A small image embedding model, trained from scratch.
Training: muon at rate 0.0032, 5400 steps, batches of 512, held-out accuracy 73%.
Data: trained on telescope images of galaxies (Galaxy Zoo DECaLS), 62.6 epochs.
Rows from block 10, named by matrix and row number. Rows with one number belong to one channel. Each number is 128 + 32 x the weight over the matrix's rms, rounded and kept within 0 to 255. All counts start at 0. Numbers have three digits each.
# convs1: first pointwise conv (model.blocks.10.convs.1.weight, 352x352x1x1), inputs 118-235
# convs3: second pointwise conv (model.blocks.10.convs.3.weight, 352x352x1x1, transposed), outputs 118-235
convs1.269:128142120155147086094122109079144117177130163182129051091101135131174050055144153159134130161140169135136123108151098136187161071132116152179129154096124129125088088117088155093132109118141092123000144117146124118143184100105135060128141095142134102082107085155157121117132152066137130089148156113198137145123121150091132139107118137133115126115106140128
convs3.269:139170109085163166129116146173077123084115116077091174158101174094096149071148161087146121111136122165135200093114152118126077122114097094098125109125101153100125174154151067199162098176143152186146161128107152111134188085126112166166058134084148131177051149151160099091140107138129118068043104115101085157133114095120098154163137183136112120135102124162
convs1.270:208131113147135157109149137160147144136208046148114157180127097150152125087147161145137124147110140111092154125158121079131094121114125091115082090107122136111105138132194142131146125151115097148147100133120098183134118097129176156127156142221125132134116100094142146137179105120085115174121106094150106159133188116118095115126181143163132108110105121175
convs3.270:091164132163123164158157137143139135128159064170182078142116063124175078112126102165154100162096143117145124143151166154131161170114086097141168131167104148137148142132139102069151088142167102151106131094125142103143081124141142125161175112139100112122146114135116151169162137173087141186100135088122167119125162082129131155117121133112176149148126132117
convs1.271:140133138128216081101100165255140164168037162134190161097095120111129171129132088183155120115087085113165153138129149120119071137101131118090135183174134089141069136167078168190107111180084089142106134102114143123162091087141138125136184153087158125088103126110085103113068173148122074124162055130100128160182149122151121143079132083181091177106126169130
convs3.271:170063135075155182100183152141094105123167181117133040152138077180102070129151096174136113143087058201128181164088135130117255083152142093095086190103065163109050175132190134113218093072078070100067124186152124086158122108101140135167138121182166115119042101170101089061115165104084050130140112113192098088044120205137133145148126101134093110123176142141
convs1.272:132098147141160093153121115057111153197121152118124103094087098112157188097124140167070120105122150110142066072139094118132131205109168140119128103140079102156129119152171180116147137075151137129120089067123137159096155105107131212100117115218131137157128101118128125122103208121114113111189178165132130152117152131133138120133141095098058134100118134093
convs3.272:165136116146026108133156076096115060159104133109137110098127178110146182125149108117133089077133127189068095071133114107094122211121013147113087094100110153103141172122141177093046147140117167149119100150149066157109157089149156170123085095148133136141077111181152188149131080129121120068188135119142161162137088166065189121171160135139131101095114159108
convs1.273:135149136128108102131151131132112150141107127098156113138076096111128118151143135169109138145129165121117139128148150139092109169160117160128139161125119129144121115111124128111139104168103145113134109058107122126122162136136112121170167116122131171119092118092145109142182109178132120142143124126102144146091142057132146100162065167146138137136103110179
convs3.273:081106151115120165114091179128146175128134089147177126176134143125133152119107192127118165153103091086106146116145096148139119094146110098166140167129123091134161106151110130131129167132080134129145111153130138142106129110168133132096092130114119105153124133144118153158125101142076103135124150152150128106145096143123127131139084163110088128122133134120
convs1.274:123106108119133139161142134091058141129116134102145145109135158142156160127130130119138137098172114140071152138130123142120131089172145171144125131087135138135093126145103113123124128105122102072139148144097143159144137129107096126159083127176144096209126160155154092109121120114138067195126091098163145164136128153126143097162145126155155100106123147093
convs3.274:118045144091140100123119056155123078130059095090134085149095176144099126131181139148146123139189127206101155125127066089106135143174131119086091145147119144107065162126100137135078096122146120122118109075160143145111071115158117134125091127155144127143152069121118132094118120107094107122101140115137137129110172179101122153142109150126101146077087088137
convs1.275:121136122172079105100131101089122082146112082166095151153138120133137060112167110153124145039135133137113161085132123118103088160170129164177130109122109129143118150138146185140078146123106072098197126134155219010130066182136139108119175113080162090138130088121152141136128093109101144165151097159091118089144123212082116138113121131156084161177158128077
convs3.275:146105112091082134092127083171127086136124086083105079087172130161171137051107172144164217132166072075115226142177108151116176114133127132151155099158134099176105107145119187144155080188186126147113138088086104135100144127082069130097171132151171173124154128047108133096125125157101094070122124145154109120107144157099146119157084088186198111073069157065
convs1.276:208181185125155186133111103092063095101134146119178147052157142129108082066112114140100097106131140128093105149096128121091111097104149144172145141176172178111101137150091175155122128111094128189132052109120138178140076106157169132135110141078157123179102126077119131166108145139129142107122147125105098093097108174064142068200105164113149072112162128111
convs3.276:131152157142120112113113157175107144110147157179085064180170130173136185096142135139119123113139103167139155069150134088142078139150129150118193146145154135158111130100130086161106101121065150133107153090151123067101146133121083106141135129090159092115175121173135129158106083130190171138085126108108108087140129157178139124065124137148153077113102116175
convs1.277:142093107148168125151147137159149169092158109130099118116112114117110106136154127133103125151103124123115114138180141176105106150106119131183086145143129111157139139156168112137158073147131173138137116165099089086155151137120141096168142128175139182168167134117090099141130097147096099109121136112154108137138145172096089073163114135119090085182163159105
convs3.277:142158116110139097149140113132127146146139081153126115124120163100087158095149132120096132143163171150149129133153099186133146165137114065146137163136102167196115116124146121145144136133174196109125101145117115075151135120107175178173127152160124155171167136140164130092145173097127115135179202152134167127141129087140166106150203107167127130154093103083
convs1.278:101133152103135156119126096147131118109148188146159130135106178139111118138107148152153149114080156110172171111151145113176100147133066106134103126115088129121106125105132158155129116082066127120135207116135128103116143122109129099108113160136115143093165092175168108125155067077128076167114126165135131142157124131109136121142150096105192172115181132131
convs3.278:083130117112084131148144134131142149081137167141138122084131142177135099147132123099154163129147126141091102100133119146086160076109113078130092126150147113103096105118104132128113117149164193093151078103099134136077102133139115110139090175120082086088140129157139120133172147089132108098114154123140141126148095154096138118146144145138115071103160154167
convs1.279:126129154120124115166146154104126128117098106116105126154108154152108162146121169120120115135142122114136107161111128139085096131133104153130150108110130140129142147108159085117090131113150166137126131151143117133126155144128123143139144135123146126100154136104155148125121125133110139134127160148134121115120132125124118111146166077126089118121124127110
convs3.279:134111109135137145122125106159115169151108101111155172117116137144161083116126122122124099121134151073182139080129128145179099140109104164169079129117141101101154162105147147150118139141131083064122118122112126168150124139125100133113128121113131116098113135136094089116091106129112115140068105097130121130188124128132110159135137102069129109132171132135
convs1.280:147150125159056063158155111137131112143135127116109149176102098155077122123110178087133100096140095158101105141137125076101122110172096151108142156152125133129071108144108107115164095093151077096141136096144118119138159097141139106127092115143145099098149097118155086061155124118117118117161083105160132171094140137113148153127089182106129123164133158150
convs3.280:120134131116097102141125128143157107125125106108106117146083062107181143155099164140136184103135162140125120114144140104132138141139159117125138133125136126136152124124128121162132125097151153127124114169118090140130108124117084176117070135138152138176138092160141142145140125119178131125156136160147121123127089133105146102107145134084110122124153164138
convs1.281:138099153124137153173116140091096114108142137133161093123143122142159205062107139112093162124154108144156113153127149114138117146160149125098125115152137074102180132146084120141121167100120138110151111138082133146133105166146174088153103119141142157109152167111153138136134152125134097085111074144129154105117094082188095065089104137077045115104161093099
convs3.281:171050080160087133143127128132129106165095058088116151142152154140096138070111136133101129163133113128136118095085201171098092139120097119168123132141150096132122184123127119110159162077141140126108108119056100087095104152145117138148112083126151144075148115131104156106107146111156166140145107071121131094135135219090104104134166187124174119096109133101
convs1.282:115090126158086074149094136111180155153107122090152109126133108129142100107088125119090100160103137143089145137068098152119093219145139078155107126116158153140100139130112158064158116109092150089144115087089126137121171115122131209098082164081132153082134099158081101166124135113117144182134116096134116161137130093178101105161150140138113104130154142140
convs3.282:143164152095093160127142142139155139121109134114134149198147110140104124137121091174149143140142163108105135103137136095192119183085125114130087104127094105137154114127132170137119145115137108124111137173137145142137115117167129088175153112122113155137125095141066131110129165130121108148145192097100139108137126148127122092096084183102129151142080138112
convs1.283:145148150125068129136080104192141117254122063147129129154121084150164255107165198120142096094125134187133138116093155122109140130158135135119082126114110144112176123152148166104154109158093094076086158076143136100119117102131137107110088139074144044118130125113165151140085140158095136123162104161136141094127099167128160098130090184120143139092145096175
convs3.283:127069076088122182104092099108144110112093110110154127124147183108100132204168164068139145128083171055170050165145074090103168058151088133147162159106118216156118104115075087091132113104106092205085076149071154120042074129131111102122087107096103134105235109109129118121134105139128117068142176156149139149108113155039154120141164164167071178139120185113
convs1.284:110131129171121076135105150106104125164127104149150119102119106155114081174180166121130134142125132113147127145159114101146107080112141171129115131074079127161132128143154071081102092120102184127101131139118127143109129123157147141118128133099177118106099139080129095099119130102153176109117079150147140122151104151106123153153156144117092107137118145093
convs3.284:128204114098143150153119137151115138101125095105142162131129123146119123129159122127116111145130104166131092097092138126160152085099114146148127127143109144106146161131163123112113087116120096131131106118140085089151121131116153130112087161113111111118094131162132140111132133072102116134120137131167144165140187070121136099112173105108166119131093084125
convs1.285:130131158128153132146129142056120118142121151066162127157117140039121030093123103105152092218133139120187082169118170164136140097164150193115064146144182183120085150097221153096168081100159112077126143041094138155141156167151125119091144091151132049157146142160067104087143147027105147100140130104096154142162105106088131081113129130084132167150092175120
convs3.285:111174130107167155151125152097150047064133154152167153121182154176106068178124136163144195117170141079084161145145129153092117163123142175133153116178144159188166168144109068135164079197135153096191108056140085125072074106118115121102150035132117151111040153134076101161094158080149070103127115061103165164134109110197135154097154123115185168106119080162
convs1.286:125188186068123160140122113134098102143115119147118132134089108082147140146128125120128128105145077113146158099130137131139145154120137151157128142142172178150152116078137100124075149070128120129185129135153126149148139145138117158158104133114102104143146129137153118126108153158124119102136128139112117146092139187153124167154133065141082125106127138145
convs3.286:117106135137149158130120119153155122106122141132094174117107131122099134081156110116141116137114136138082129133116125121127107161094134090135120148109151109119136130178107122166175107099088120204078147180141147121130112165110104152133101123124115143137151128092127155154137111159135139176121147095113097131118147158150123148109115154175114134120151108184
convs1.287:076096070156165147049036054083077101123023154079146158158114164146149096144111092146101072073107076103145023083133083087160135088050085114154253073081116139118212155195101125166164138145082088158148111139127168103126121174153158153119136125161140128102107148139115078131143125169204101099163112154191157055112130074161125081163146131148165092139125164121
convs3.287:157114057170007163140091059150162112150136118044155100111143086159090106134125183126153200159146158150148137135144140145195147087125150148120156123092131127149132149125084128123116130102119190193188050168055154050155114120097083110173087058079108174067190114096117114106175145130168146144144137130146139119121124090115122123107091068134151078122113146156
convs1.288:094108124172128142093130117165155137152162100165104117079092123103163087108103130158134119089112128172102178112141095130120129082116105113130177090130101181152156103112106125104163116107135124127099106093109105141140112143155152159120118133145137110118188137109127149140151124129125179155096108132107123156152059150123115131090109107131124171088101165102
convs3.288:133182099134155146124145129088139137124144134126141151114164117101131123117137125118096168146106119127113137147134159125165133099144141142119148127139121130105136110114134115099138144085173118109128146144128133130097160118136156123162156140097143105106122150144167128128129143117133129174113123149122127193134141126128152096156097118110151098132128144113
convs1.289:130100173174088135076116148091132136146181127132144068123133131114107100134105124209116139124128102112080102121175137181110096123108109093111189153136084057110082128094144115145137185124120069140131173167126129130175131138142136132098158173110183201128149129183136123162139139081123159111053184166086144090124129152100124115140097075165111077118178121193
convs3.289:137151134126118133170160102141127152115120070085171146119123160127105099128124115146151139147126158133116137086098110132087104122102117175161142115133168168118123093128184103121160130108091136142165160111119141123149058106137180131070145127109137141092144137109134091049128034127111126115125086174172154175097115163109100110136123112100144094110107125136
convs1.290:184167241064078171049097151073128199104131152150122107111075140122140174183093126098139217236114129134165187183138123083145111135155092125071090088130125172115143145133087179117125150129102122151103143128105137131143152160115145163122123123100127064118167141129105114134140134093135123076087135087106119133120126125170055130138160087165165200090148136227
convs3.290:161119163099127129126116090159029052147172175124133121171195175115179172144165090125118132133129141094134140171099103198154067101139099149165132142095122079158108132095113071092110123127138133124154146136106121092132084133142143185162107150093130121150023154118162173126162094098142166121121087093067136118150131140087091157113125076132157103096151165141
convs1.291:120136145127105157113185115082185155161163181151074100151171113206176161117123131108124126061173135141182059091117122144091109163126124113106094174117164184106209180115217145132166147100139147144128169160110126137121179136114146120128104165137179005135146096151169088110173151133023141109180178111090100110150163203172113119114152158114053139168167115146
convs3.291:186115129108101209113150124103127107167111150193161147102151104093117134173082164137173144164166169156167233125124124135095112118159150138130083123141167106139183138129093154102172112108128119125112131074149137060115183126195132082147164132200173119073166142124096159160152165108094144087132124122115114097114104100121139085116135156175166110090104133130
convs1.292:138121159086145157107124114179074153157161130107124124170106138143114099157089109114152106151171122153077142146101089147174134088155125157128096149125116156157206144123076140152108075109132114173164113078146150102096114155121121101145161143179052109144172142124108164154163154149122124135114107163109159160148122121061146065134092137132155126185112112133
convs3.292:138055133109122137163092116078150116119143116147158188157096123150163112126145174115126154137145105154117087176064126145148082076130123129075119107074145105116110192171111146115109105111138153123146108128139175173123178115145108046072068170112110161177146118190128120122152140144139113143143094149116098135112126143191106108132072143162136177156083145137
convs1.293:137111210145149097124126064046166097063138121155134157156124088152142051059103172103109151115125062137137170149117116109063183085130083079106102083147137110120153100116139172091248202103131133077113086115131153138128208120081062071113092152119136104136155110240136129125135146113169100102105196121129141213131092164114139110173150228111168075139112128130
convs3.293:126158118097101108080103074116142107148115053122075124118136124114087164136085130164193165098161128155143208173083167112046146171173067098118140127124068093139182167100143153140127166142106231171196082133134123144095129095148121089081197134075114163136190156083135115156182144088133179152136066080115147150158153146149154065121160165228063122175147159149
convs1.294:087100106137111143131152091140119089135127142107126131138083159156132116162129131123122099115151107101124113130122088140150104129143147133122133156157066140137157130147115146107098137113130127147127129144116121113129143117153105133141112090110145123125112126142126128148114137148140140125150085158107118149138121138143159113165124125155123108120143136130
convs3.294:132164128121115136111152132142127123136155134119109116096123116087156124149120182083151115122194119105142126166109164128141113135110147095125126118125128120123100148114157142127127093148114130102143147108118140113123107157105112136169108139124096135138129120107155149125140129108141132093084153130132120161106079119149125159154169179112118152138142129108
convs1.295:158113158197095105144183102123098084136134113148126158163088193160169069171106070083026113132127118127089224141107164081190156096196128151169134160131177047095083094110134137127197066137104121134160065096137190136124167105134123138124187164091062108123130133118129157122055165105121153125178083059077162131136099117112122188094159128085047072095093129136
convs3.295:134129143167146163097099132107241092154130108119163117081198111041063095146110120030142092197142176051152074137092128075119084080136127118068099166116189123125120167123171119086121167190174103086134153121121086136131099131174161182065167080094144008070083204128079135151120110126158175154078086179171130171145226088167058139098053120163221103168073128154
convs1.296:114136136091159106138127147126179103093116088151116209135079133121133085060147159126130110106156127096148186099102125193158139111137128132108140140126095144153162090105122157100164136193160092108144135134135105118168108124145125194071215109114135113135147154124092094107097079129137166183148144177128138133125126103121127158129144124164123116125092145138
convs3.296:134131147096074133173143173217102113083156149125152110138078122105133177134130086187124118083161126085099168150136167131174108099153142136162115143148096062164157129092118100149094152156080142101115137154141109126164146169122101095087158100182159087058098161128085141114042139159142127097094139149121121144140173115102125135144126138131131165162118152101
convs1.297:196105101102154089121097138188126142095157144083139113166156123105163122133139106101093082147158115118168088147111118170145132157122096167123110142122120080105108160152100163066096167107106148143149126177135150126134148157140148129096075113097139107073146161095106061092159105111161088115134191151086165101128091109115104157117139077105119153096122114141
convs3.297:113218112150165073173150090112144118105134092111101177115071101142098109008118088133137041102109181088086139150054141122138115120133130108124125132084138199172173118080186093118146178158091084090171149133126149120173121114103089113131026126111132116094098162156118109104157067146082055150164120087179135079114165103149141117191097110149108129126129104143
convs1.298:133120124129102139102084072196117121046076134130098160143127062110118255198129187154153113136139103124159071152108140080091135127113100131150196164129164135092091108114110077129090138127122064047099109149117129130112141148170116150116109140081083113101133122056107154119123205117171134152145173161165163148178087190100101111236076147127121110132095159138
convs3.298:060091113168175133146153152151102097166148136108101199134087237116119149083115144122099157107164088143111208055107091102159180182153111115188140148124141077103166144141119143172193110165221075085127145156135080124111130121173133184129150197140099103168133067143113159084075094160148167062152174103156141111111091167137105134161115028117082126103153157130
convs1.299:104129123179147084126149137112109103177158149151132213135165153106185106121114163125124115189127137128111109119149119138149146120198125123130102156100174120116148079127153183185120197155139118098106161167133129198130085136135151143136099106206162200157091122152111122155141099083118105133128124133154118156087123173126121137142133186181115152125203155103
convs3.299:141091096141147187123102083096122158149116088115136159110159161121106160137091104135120156115110140151115141157190136083161062170216126071143100134204165093158187111104130114143178134138179233134119136172114149135097175085194100135154106109142154158134109115134142173121098144094032131138112171107118154099114117113123147135137130150108111123057093140121
convs1.300:145144128075121121168112146016134106015169170139113134130121131161110193106115134155055143118124128033144106143137162068147092055108121148126201127135187153145149117160108116146175103085147157136188148078149098152151060182140088104090148117101055168129071108095114113134149177139156145138066131179051122100122133108145147136131141177151102179054083168117
convs3.300:149162171136199129164058118146121163113076113113123097148130080140157095081146133141089150103144164158105083128166191084073094097140098088120124085177145152130147192112163100110135175149085099073111131097096176084150041130103166161090171144182126067103138162160102099119158066147134096093120117123188179138153158146092102114164081128153137127117156087143
convs1.301:092171117154107138168151131098151145128157147178148120131174125131139111159100099146132132087118128117121166148161127156135116154120105106160170130123163163099161139106161120105113102133143102167100129121127124158119140166153143151110112136116116122153088151138168118128106125120112125111123162091132167137149133134121110127130148125101113150126103142133
convs3.301:147130119137166157146097162136132135116127138070094095169127118110137126156120137106137121148127089135104143115132106114120069146125110087110161159126088141111131104100103161111137110147147118143156172162123153125085128104105103187153166130089127114107128158114136132109128133114138114157119131084107102106107101132074150129120121133124142145116167130145
convs1.302:163150146162164187176137088195146137111068127134152088117124144144152112114164146100177128174101183203167117150109098152179113125141119116108173194124132182109141108106120169087120106087157158136072077103126088140089122093092110170125160161185147070110086083163138174141105137106133103125084126094107163215129144192179122074102161118046138192046180138158
convs3.302:208099040152119113091113065144106086164146153135148112158150161128115072176170103142148117116105027170125083098124148095089201148179094160085206109106093131131225104163120165098121086159145065131157134100177067135120117120094137064165150162177057163139110165146115100123110160101181086136106082188106101132133128206092068134106112126109183149088072131133
convs1.303:141133124156112102127153127107126154169151132139100126112116099134120118088109130111122104094132139146125140111116132133108125113169133125157164107140129101148135159137146138129143149088101171116136108152103105122131152135106134115125108109089131106168138124159110129157137132175131090139133084128105100120128133133119135113133129102145126115127095114145
convs3.303:153141108121110160089121112112151149121126132180132139138092125125129121147113128110175145134141147136136132107149139124121100181128165110167131133127101154098155136116146133110139135111127119132151143104159103152110123104149125132114118096117103119125101130124118110132103099100151109146130142105126118137143112122160161139128142113140170124103124115130
convs1.304:062125137052148104160146127094148112163131101173138154099072087114134185135098151103126125131089109112169024085103113130098172090133159154143070157096165149117115109145160143182160077195166129125126123141098122161122108117102124111103170112072136140134141112062133130221077156152158124135091114112112124091112132110143132172076094067121063088215108115144
convs3.304:114100145120100136199129135133133134115108134101168229089160121110084152134127185173113166154197014077009169127180168171069114123120116092082088146143121096129150044161155141112159088066126020138170134067038088116137129105104168111138152120082127128134128202137054148104169146159126157094192159103176124117060169102063150077141151144153150138099125158132
convs1.305:152112116142131170115126100047124141123116150141128126102106096090140189087112170086095120131109155118138104157089132126081182144187115125119143139068117199108164127167084129128142154160136103121111108097104124159151113181155112104151150153129100132157133175109135127184113127108178158124131129123117127170090168046149114093134146098167165134137141085145
convs3.305:113145107135131108159096161115090136105086156101137090104099085129110114107129130151102104122115189214123084123118139116171102137103144077177097135153163062094152073161094108131119132173098099156109151078143135141119065164114115160125138180137163084107119124137127125101115130160083114121117187160085110179162058132149115114133088111131130130110092145150
convs1.306:154117089116095167120137090138153061094075150171123052230062080148133143114162197166155133149123159175166016127178155142179167145115171086155208174155151132140078102090154156064114169133149130137166140166129121060128174109108103135162131140170031120125096115104092101144079145107136115107122128133117106187098116130151106132191155121189159086162160148150
convs3.306:133116065140083131084198107108168110193102118052184106145123128145140084202138123175090111170170145139086125141093168147102147110119128144117088129125100121194166074138103116088165085102120084116157095086180127126165090159139111121130097137034168195154061120160069179108146109113143134170133134178099102071077123164085198133086143106086190094083088183149
convs1.307:157111144128074163205099076150135157055151159119098115133127134139171154150112173121171109025107155129115148169101138129134114096113099111198234106119124179093152154145167169166139100141152121095107137086127114035115144183180106150093211094088133144141165161096090124145164092118114115195173131082146127018103142125070140116183126200140070215121121116148
convs3.307:124147148111149102194098108162150175104137138166097182123125054079166096181124134085141115125109126066141105133063137115156161126140126116148124095147111135094120182138167160091119076105105096145149117146141102129034118181076082172054119130086067078114184104108115148150156119094075144099091081099159110103116117102096096155184118206152098117174093126096
convs1.308:159141131084141109106138132119143073148126133142107089170165107163105089132140153113086119126096153130080124144109118079142087138159131170118115161107145127100121167160107158092082067142125115107143081103099120121133112132107135064132213162084119141168139149101135100130167061074125077156184141066066128131098118152145114112090140108107122153117110143155
convs3.308:162160136073110109183123153147075159108106182165089153173106147135108145181126146139155109122108068142130141196085125116054144113103159210133073143131111178153111160086147130110115127125116113134214156100146198109089107149121132147102103174150095145138094050125167102161165144122091095121153120131125100137194098171134173139112157081134046120131107068123
convs1.309:075111131166113106079067089175182151140102101088174138056176131163077149191112077160080155132133166133113123139098145127164125062113118094212148160157122132118092138124147122122138125171121082126105140107152091136121032126165134176089183111104170153146130077079184106138142155087150173079153116161116134099109165082132135080165100150130105105080125133187
convs3.309:063114157146150077121136116046118118156071104102134131108126122092131120142147112055157142123196109104083093123109122162145144091126127130112197057085098174148120155107070110154130124069177121111115125125106132099139128112207146111110147165074160141150101108167102128104131168107071103159129095157130141167104157077145129152151118141114114080095092139100
convs1.310:149119109079117095133160119099152133149149086027118189054073121161138193133108149099206121040124153135163048169138135166135142152133159135063068128103114099111074084181132085139144172059083142105175162118131150156116139146142138140109089100079128166186075131186138103088114075117115088114140135140164156121170114090101162126116142085115202019116142127102
convs3.310:207182073104102154174086146131080067235176177091171142126126148100127136122137141120070124159068099090145035128137151129151085154098103100119179135145147083100102126192136070125192178123108184157135120164130147081099094123168096182093166129255155128120064077141109087168084173133192182173126121178125109143138090123147147038137084160133151086157094171082
convs1.311:193099112168128078071127124070133172133129115120088164107137094154139112100130169183132095078107156164124150166166085127145083146084097110161107142112172129147187133102081103152115089136120123139107138129129142085142202118111135212117010169031106150099104137084128178135132136113179112067103158124157090150101143150144115129143138120182098208135100169108
convs3.311:196160078081127128105143147116124112148125152161138140154151113177119086174092144146071117138129146162100077095130148061098124099103120093153175133120080193148068174143179082132148115078147094142146143077126113136177109126154110145141115121159131142189155120120106155049152093126118073093089088120122135120143166128101117131144148139120048149148144136159
convs1.312:119161099106118099169127115100123101160080151144060153136121112096143155100156198131173126075125107046129157090119149142121173100065156133137075150130139089133117105129137138127078091065118130147114142114131162106121157143135098089123092149172143099134110145060172128113135125158163161068125080152120043118116131153214124158120130152188082000190128144118
convs3.312:051110177143143168129101133178163136164167131157114052149112139104083133210198144161189100121123104123125087153170184056087114166106102059127182149095059147121199173185202124165070170164119138148100251088159092132150091101130138176103218111255064098110105109127164099152130149084164096125144077148103131087153111164116104178169124145169130151143176129102
convs1.313:196174134107131138111174132129095093109141134174076124149094151079101088030146141114145151054147082161118134082140084194137144139125122138123148129136155148100123101092075125116108166142107030117166111154133146116109188111105115140060113130094133158144136130097106135174115195163169116128113043067147134122104093134126141146095158166188096155120095168132
convs3.313:209137091145098165056149133130142129103050134104116091125191155153131153206112152122108171143102115138168063098132148103154145076092162081186120116153159131108175111220137125103184133144155055050075117118099212136165031078194077107120127134145108096215115126155131145119162209110049071106094165129149147061147122126181117157128139133123077137129095093111
convs1.314:119057158103146184119145105057110169184083177114116109211136113128131049205163127152115162228145170145116125162129106111126113212079114133101081169103135147131072158120096139198066157062156152122113103120150130188137109170131167092126200129092126095082087152134192153117097160101061141074133071173047120012093088107181177177104150113155156086129122116145
convs3.314:124149116127094137135100197189188145056085094128121059089064156115168115154111151162053123091167062169254170148127082146113117134168111073155111078214146138112101104193133140119149096146155128082112100116093128118131147146066048117101217191094136100080124117142055053121169201108126097153112164173168104118143115150108093143099120113175176179080148091157
convs1.315:125134086148202203168129169202101118187125195129188080164112152170155094127156124070139114128115140160100080114118094117204154036153123151186172099125190152127149126157107116128162081051059150115165137081151107170124151110134169071123215126059115152070139114152120113052135099170142127078102152135202094122104168169106128078164128110100101131186109153144
convs3.315:131147137157070120168088094191150160124132130061117050126074146099162102122154129105162152145068133089184164171151105110127087100090112102143092136079133158129137138130170135131165155167118194113103111109130144133149083126169082147197156128178128135168128106095107133106195145123118096120138145135077145143117169130095143143150122192127151068123090168157
convs1.316:172158141185200160163114134145183117087102109171105108208148123146130151135124178136115100095100140105118106131132119109091186163107130093210091155100156061122145098182129158148128096140136162174196062137161098131169174171123145147138143171159172106197139116211082131113187158129137131146128075148119133123142185095170112091158119125068087046127179136143
convs3.316:159107090100191090165063144138170152097085155167148121120121135145056115132099187142083135155144167101050123065210118134152255125179143120188176139080108131088078150137187100126123185127130072142060200123147136079095085155128158147140140078180120201161132135115146100165113149155165113161083148096087140160060132214114116094118186255133140207057052098126
convs1.317:198088093135108073151141145141114128101117135159127091100116170085110132143137101136144093128146146130134126111156125145149107193159178141138154140122108129145149106158098127099095107078133144133131136137119142120132092154137126110111110118120152135114097183115125160157130140115154163114101110122094159106128114119120121092109143115077130090129092127159
convs3.317:171108148154093159123115157138157117098153098108171161132142163140147125148136091115144180143165115106134173114101112096127147145192089137133125133116147127178140105087122113116088129099124119134104153093104082122139144145144113088122124129099126092130121123053124130126111138099141138137118116102136122100102108113104145141193117120110098182102152129148
convs1.318:129112157102133140166112119183083077119102100123098068079168124167080126135115113107105104158175177099062105126084150145136195059135103129082174138122106150141132178077158095152069183161164148149164109108129144225130165125104129123127100139165118129167052148128071099120077104144146131093139137128134137185168143066154146136172124123136118131041117157096
convs3.318:099136174161117079101123104130145166094165083148079112184156211101114174127111144151115180055120129134120163090123143113136147128132155140133099150155105080112193137147201141201136113156107139079162121106124076128110093134085098112141100174102160082147142165201138113050089124149136157105203103147151117179120133239081102129070125168123102111109123103138
convs1.319:185073159145140124175131106196124114130153107168106110100102118146085145103118122109142151132134111178107126128165122174138077128126125107084102172122149142133085143109125092148116170119092102166134134119139127094131115146143157117141123114214118131146110131159080173088182146150119121114138065142114130146118082117142123081150152135153125144163100098128
convs3.319:098083162084112105129147094127119116082142134116093085086172091107133157017087135176147152130104110152139121111109124151144105137077079082060095127117129117085133125175143140161126143157176122139066109058142102167052141095167129101141179182135100150102152142151129091174112142153088153106140142148142132122139080171077098157114154108137147135127144158084
convs1.320:131126149123097095038134141160183093101184127053117072103133133153185164128094137176111154150112142140077162073164119051172107135171139133106131092124174165164098137122139133112158074177142099096085081107093149135129134092075091101141113150127115091108136102083098156128166164126120160175150090122130109059142166153056134097100170105126120077135101104091
convs3.320:129077088097105113143108145060167169133150149182139112096130160116104124188079151105118184115160108161167104074086138131170162123144129144088103128102173109119123110158138177157148082135113071112185122084125127139178146132134092130094159121143137149158181118104139070114160188135035178154139136127116171136121101200121145087113112145007098115062090100119
convs1.321:163128111115063148119107087123089118138150144112062097140135115124135115166154180187141104154131107164134104134184120119154107153145113127125099178125179103143112092088120135135131088153087162111104098010154102131121155114156140172165145109162116181135105100075122172141112144104168071115129079117126136062176068094114158050126114121097140075076125119141
convs3.321:137054124091109138113107170114186121091109082114148163060082107151108153107126167065157173128141135131162088117220173145171173089151161109118182080126156139145086116147119174142147151148182098123125092091100143159112127119166143174092146113137175148178150105067115110191111107101103158141157174157116114146116093154117134109190108196155126161118110168132
convs1.322:134112120114120000087166171189129141103067153122065134028144155123087089120140108026160158099126106150136105167144098149102059194192151152169182152145158182112175062144168172108133144175157138163120148058077121147154096095148157146092131104106144100067186159069123182117094056124156122103151132138115153111111164103102143118033109127166202132123196124124
convs3.322:070157107146118234105089163002121112071096141144156089080091084126132137147081115110181134152104153146091058170170118144118111140152167174177173073135149195118106081158121157143128115165130116081076093136085059152120114114120127131120146177115123171069084111143141147179155153130119057121110135072069123065080171144163082154118162168147130171189086172096
convs1.323:186138127158096113112157133124104131138124123094093150165086093139106184150125086097173182100119117094088126109174157122115136105143140153082118211124119167134144153149131170084152101155093157108174155171178100162094108109123171147135175116186156073142113113156136165123181067169139096111146038101129168172147161169170126143130095153091115152124124124071
convs3.323:146115184091123140105100109148118140124154105096138112095119136169127154155134152103117127126132085104150076181163143118117166135093136143133145135108089102115147151125146170148163147127137123117094148133118097157111149128094080102115153148108098097105144086101164124085123125112153141137120119131155136138131177152151094145088124111111124103167091159119
convs1.324:089089161121151156195127141107133194179116139143160092101072114062150108150119157163067138192141101098146168149079121145130173161087095160091044145074146118115076114050144052185180082103108096087135128121160216108095032090149111134120135164161106110133151148074107110123146145121155166072102161140116123101116148110116135086049100099188075128173131147117
convs3.324:146100110197140144106128169177109078178047145137158191133179094081146133117122137127111181118158166058058098090125099127167156122110133109131166154127144129115184104137080141155154138180104136168182126165140163192164185126108068095135126111148185178196176177159114085163173196146104157138130123118176112097142102179164089106133093153091136135075148097049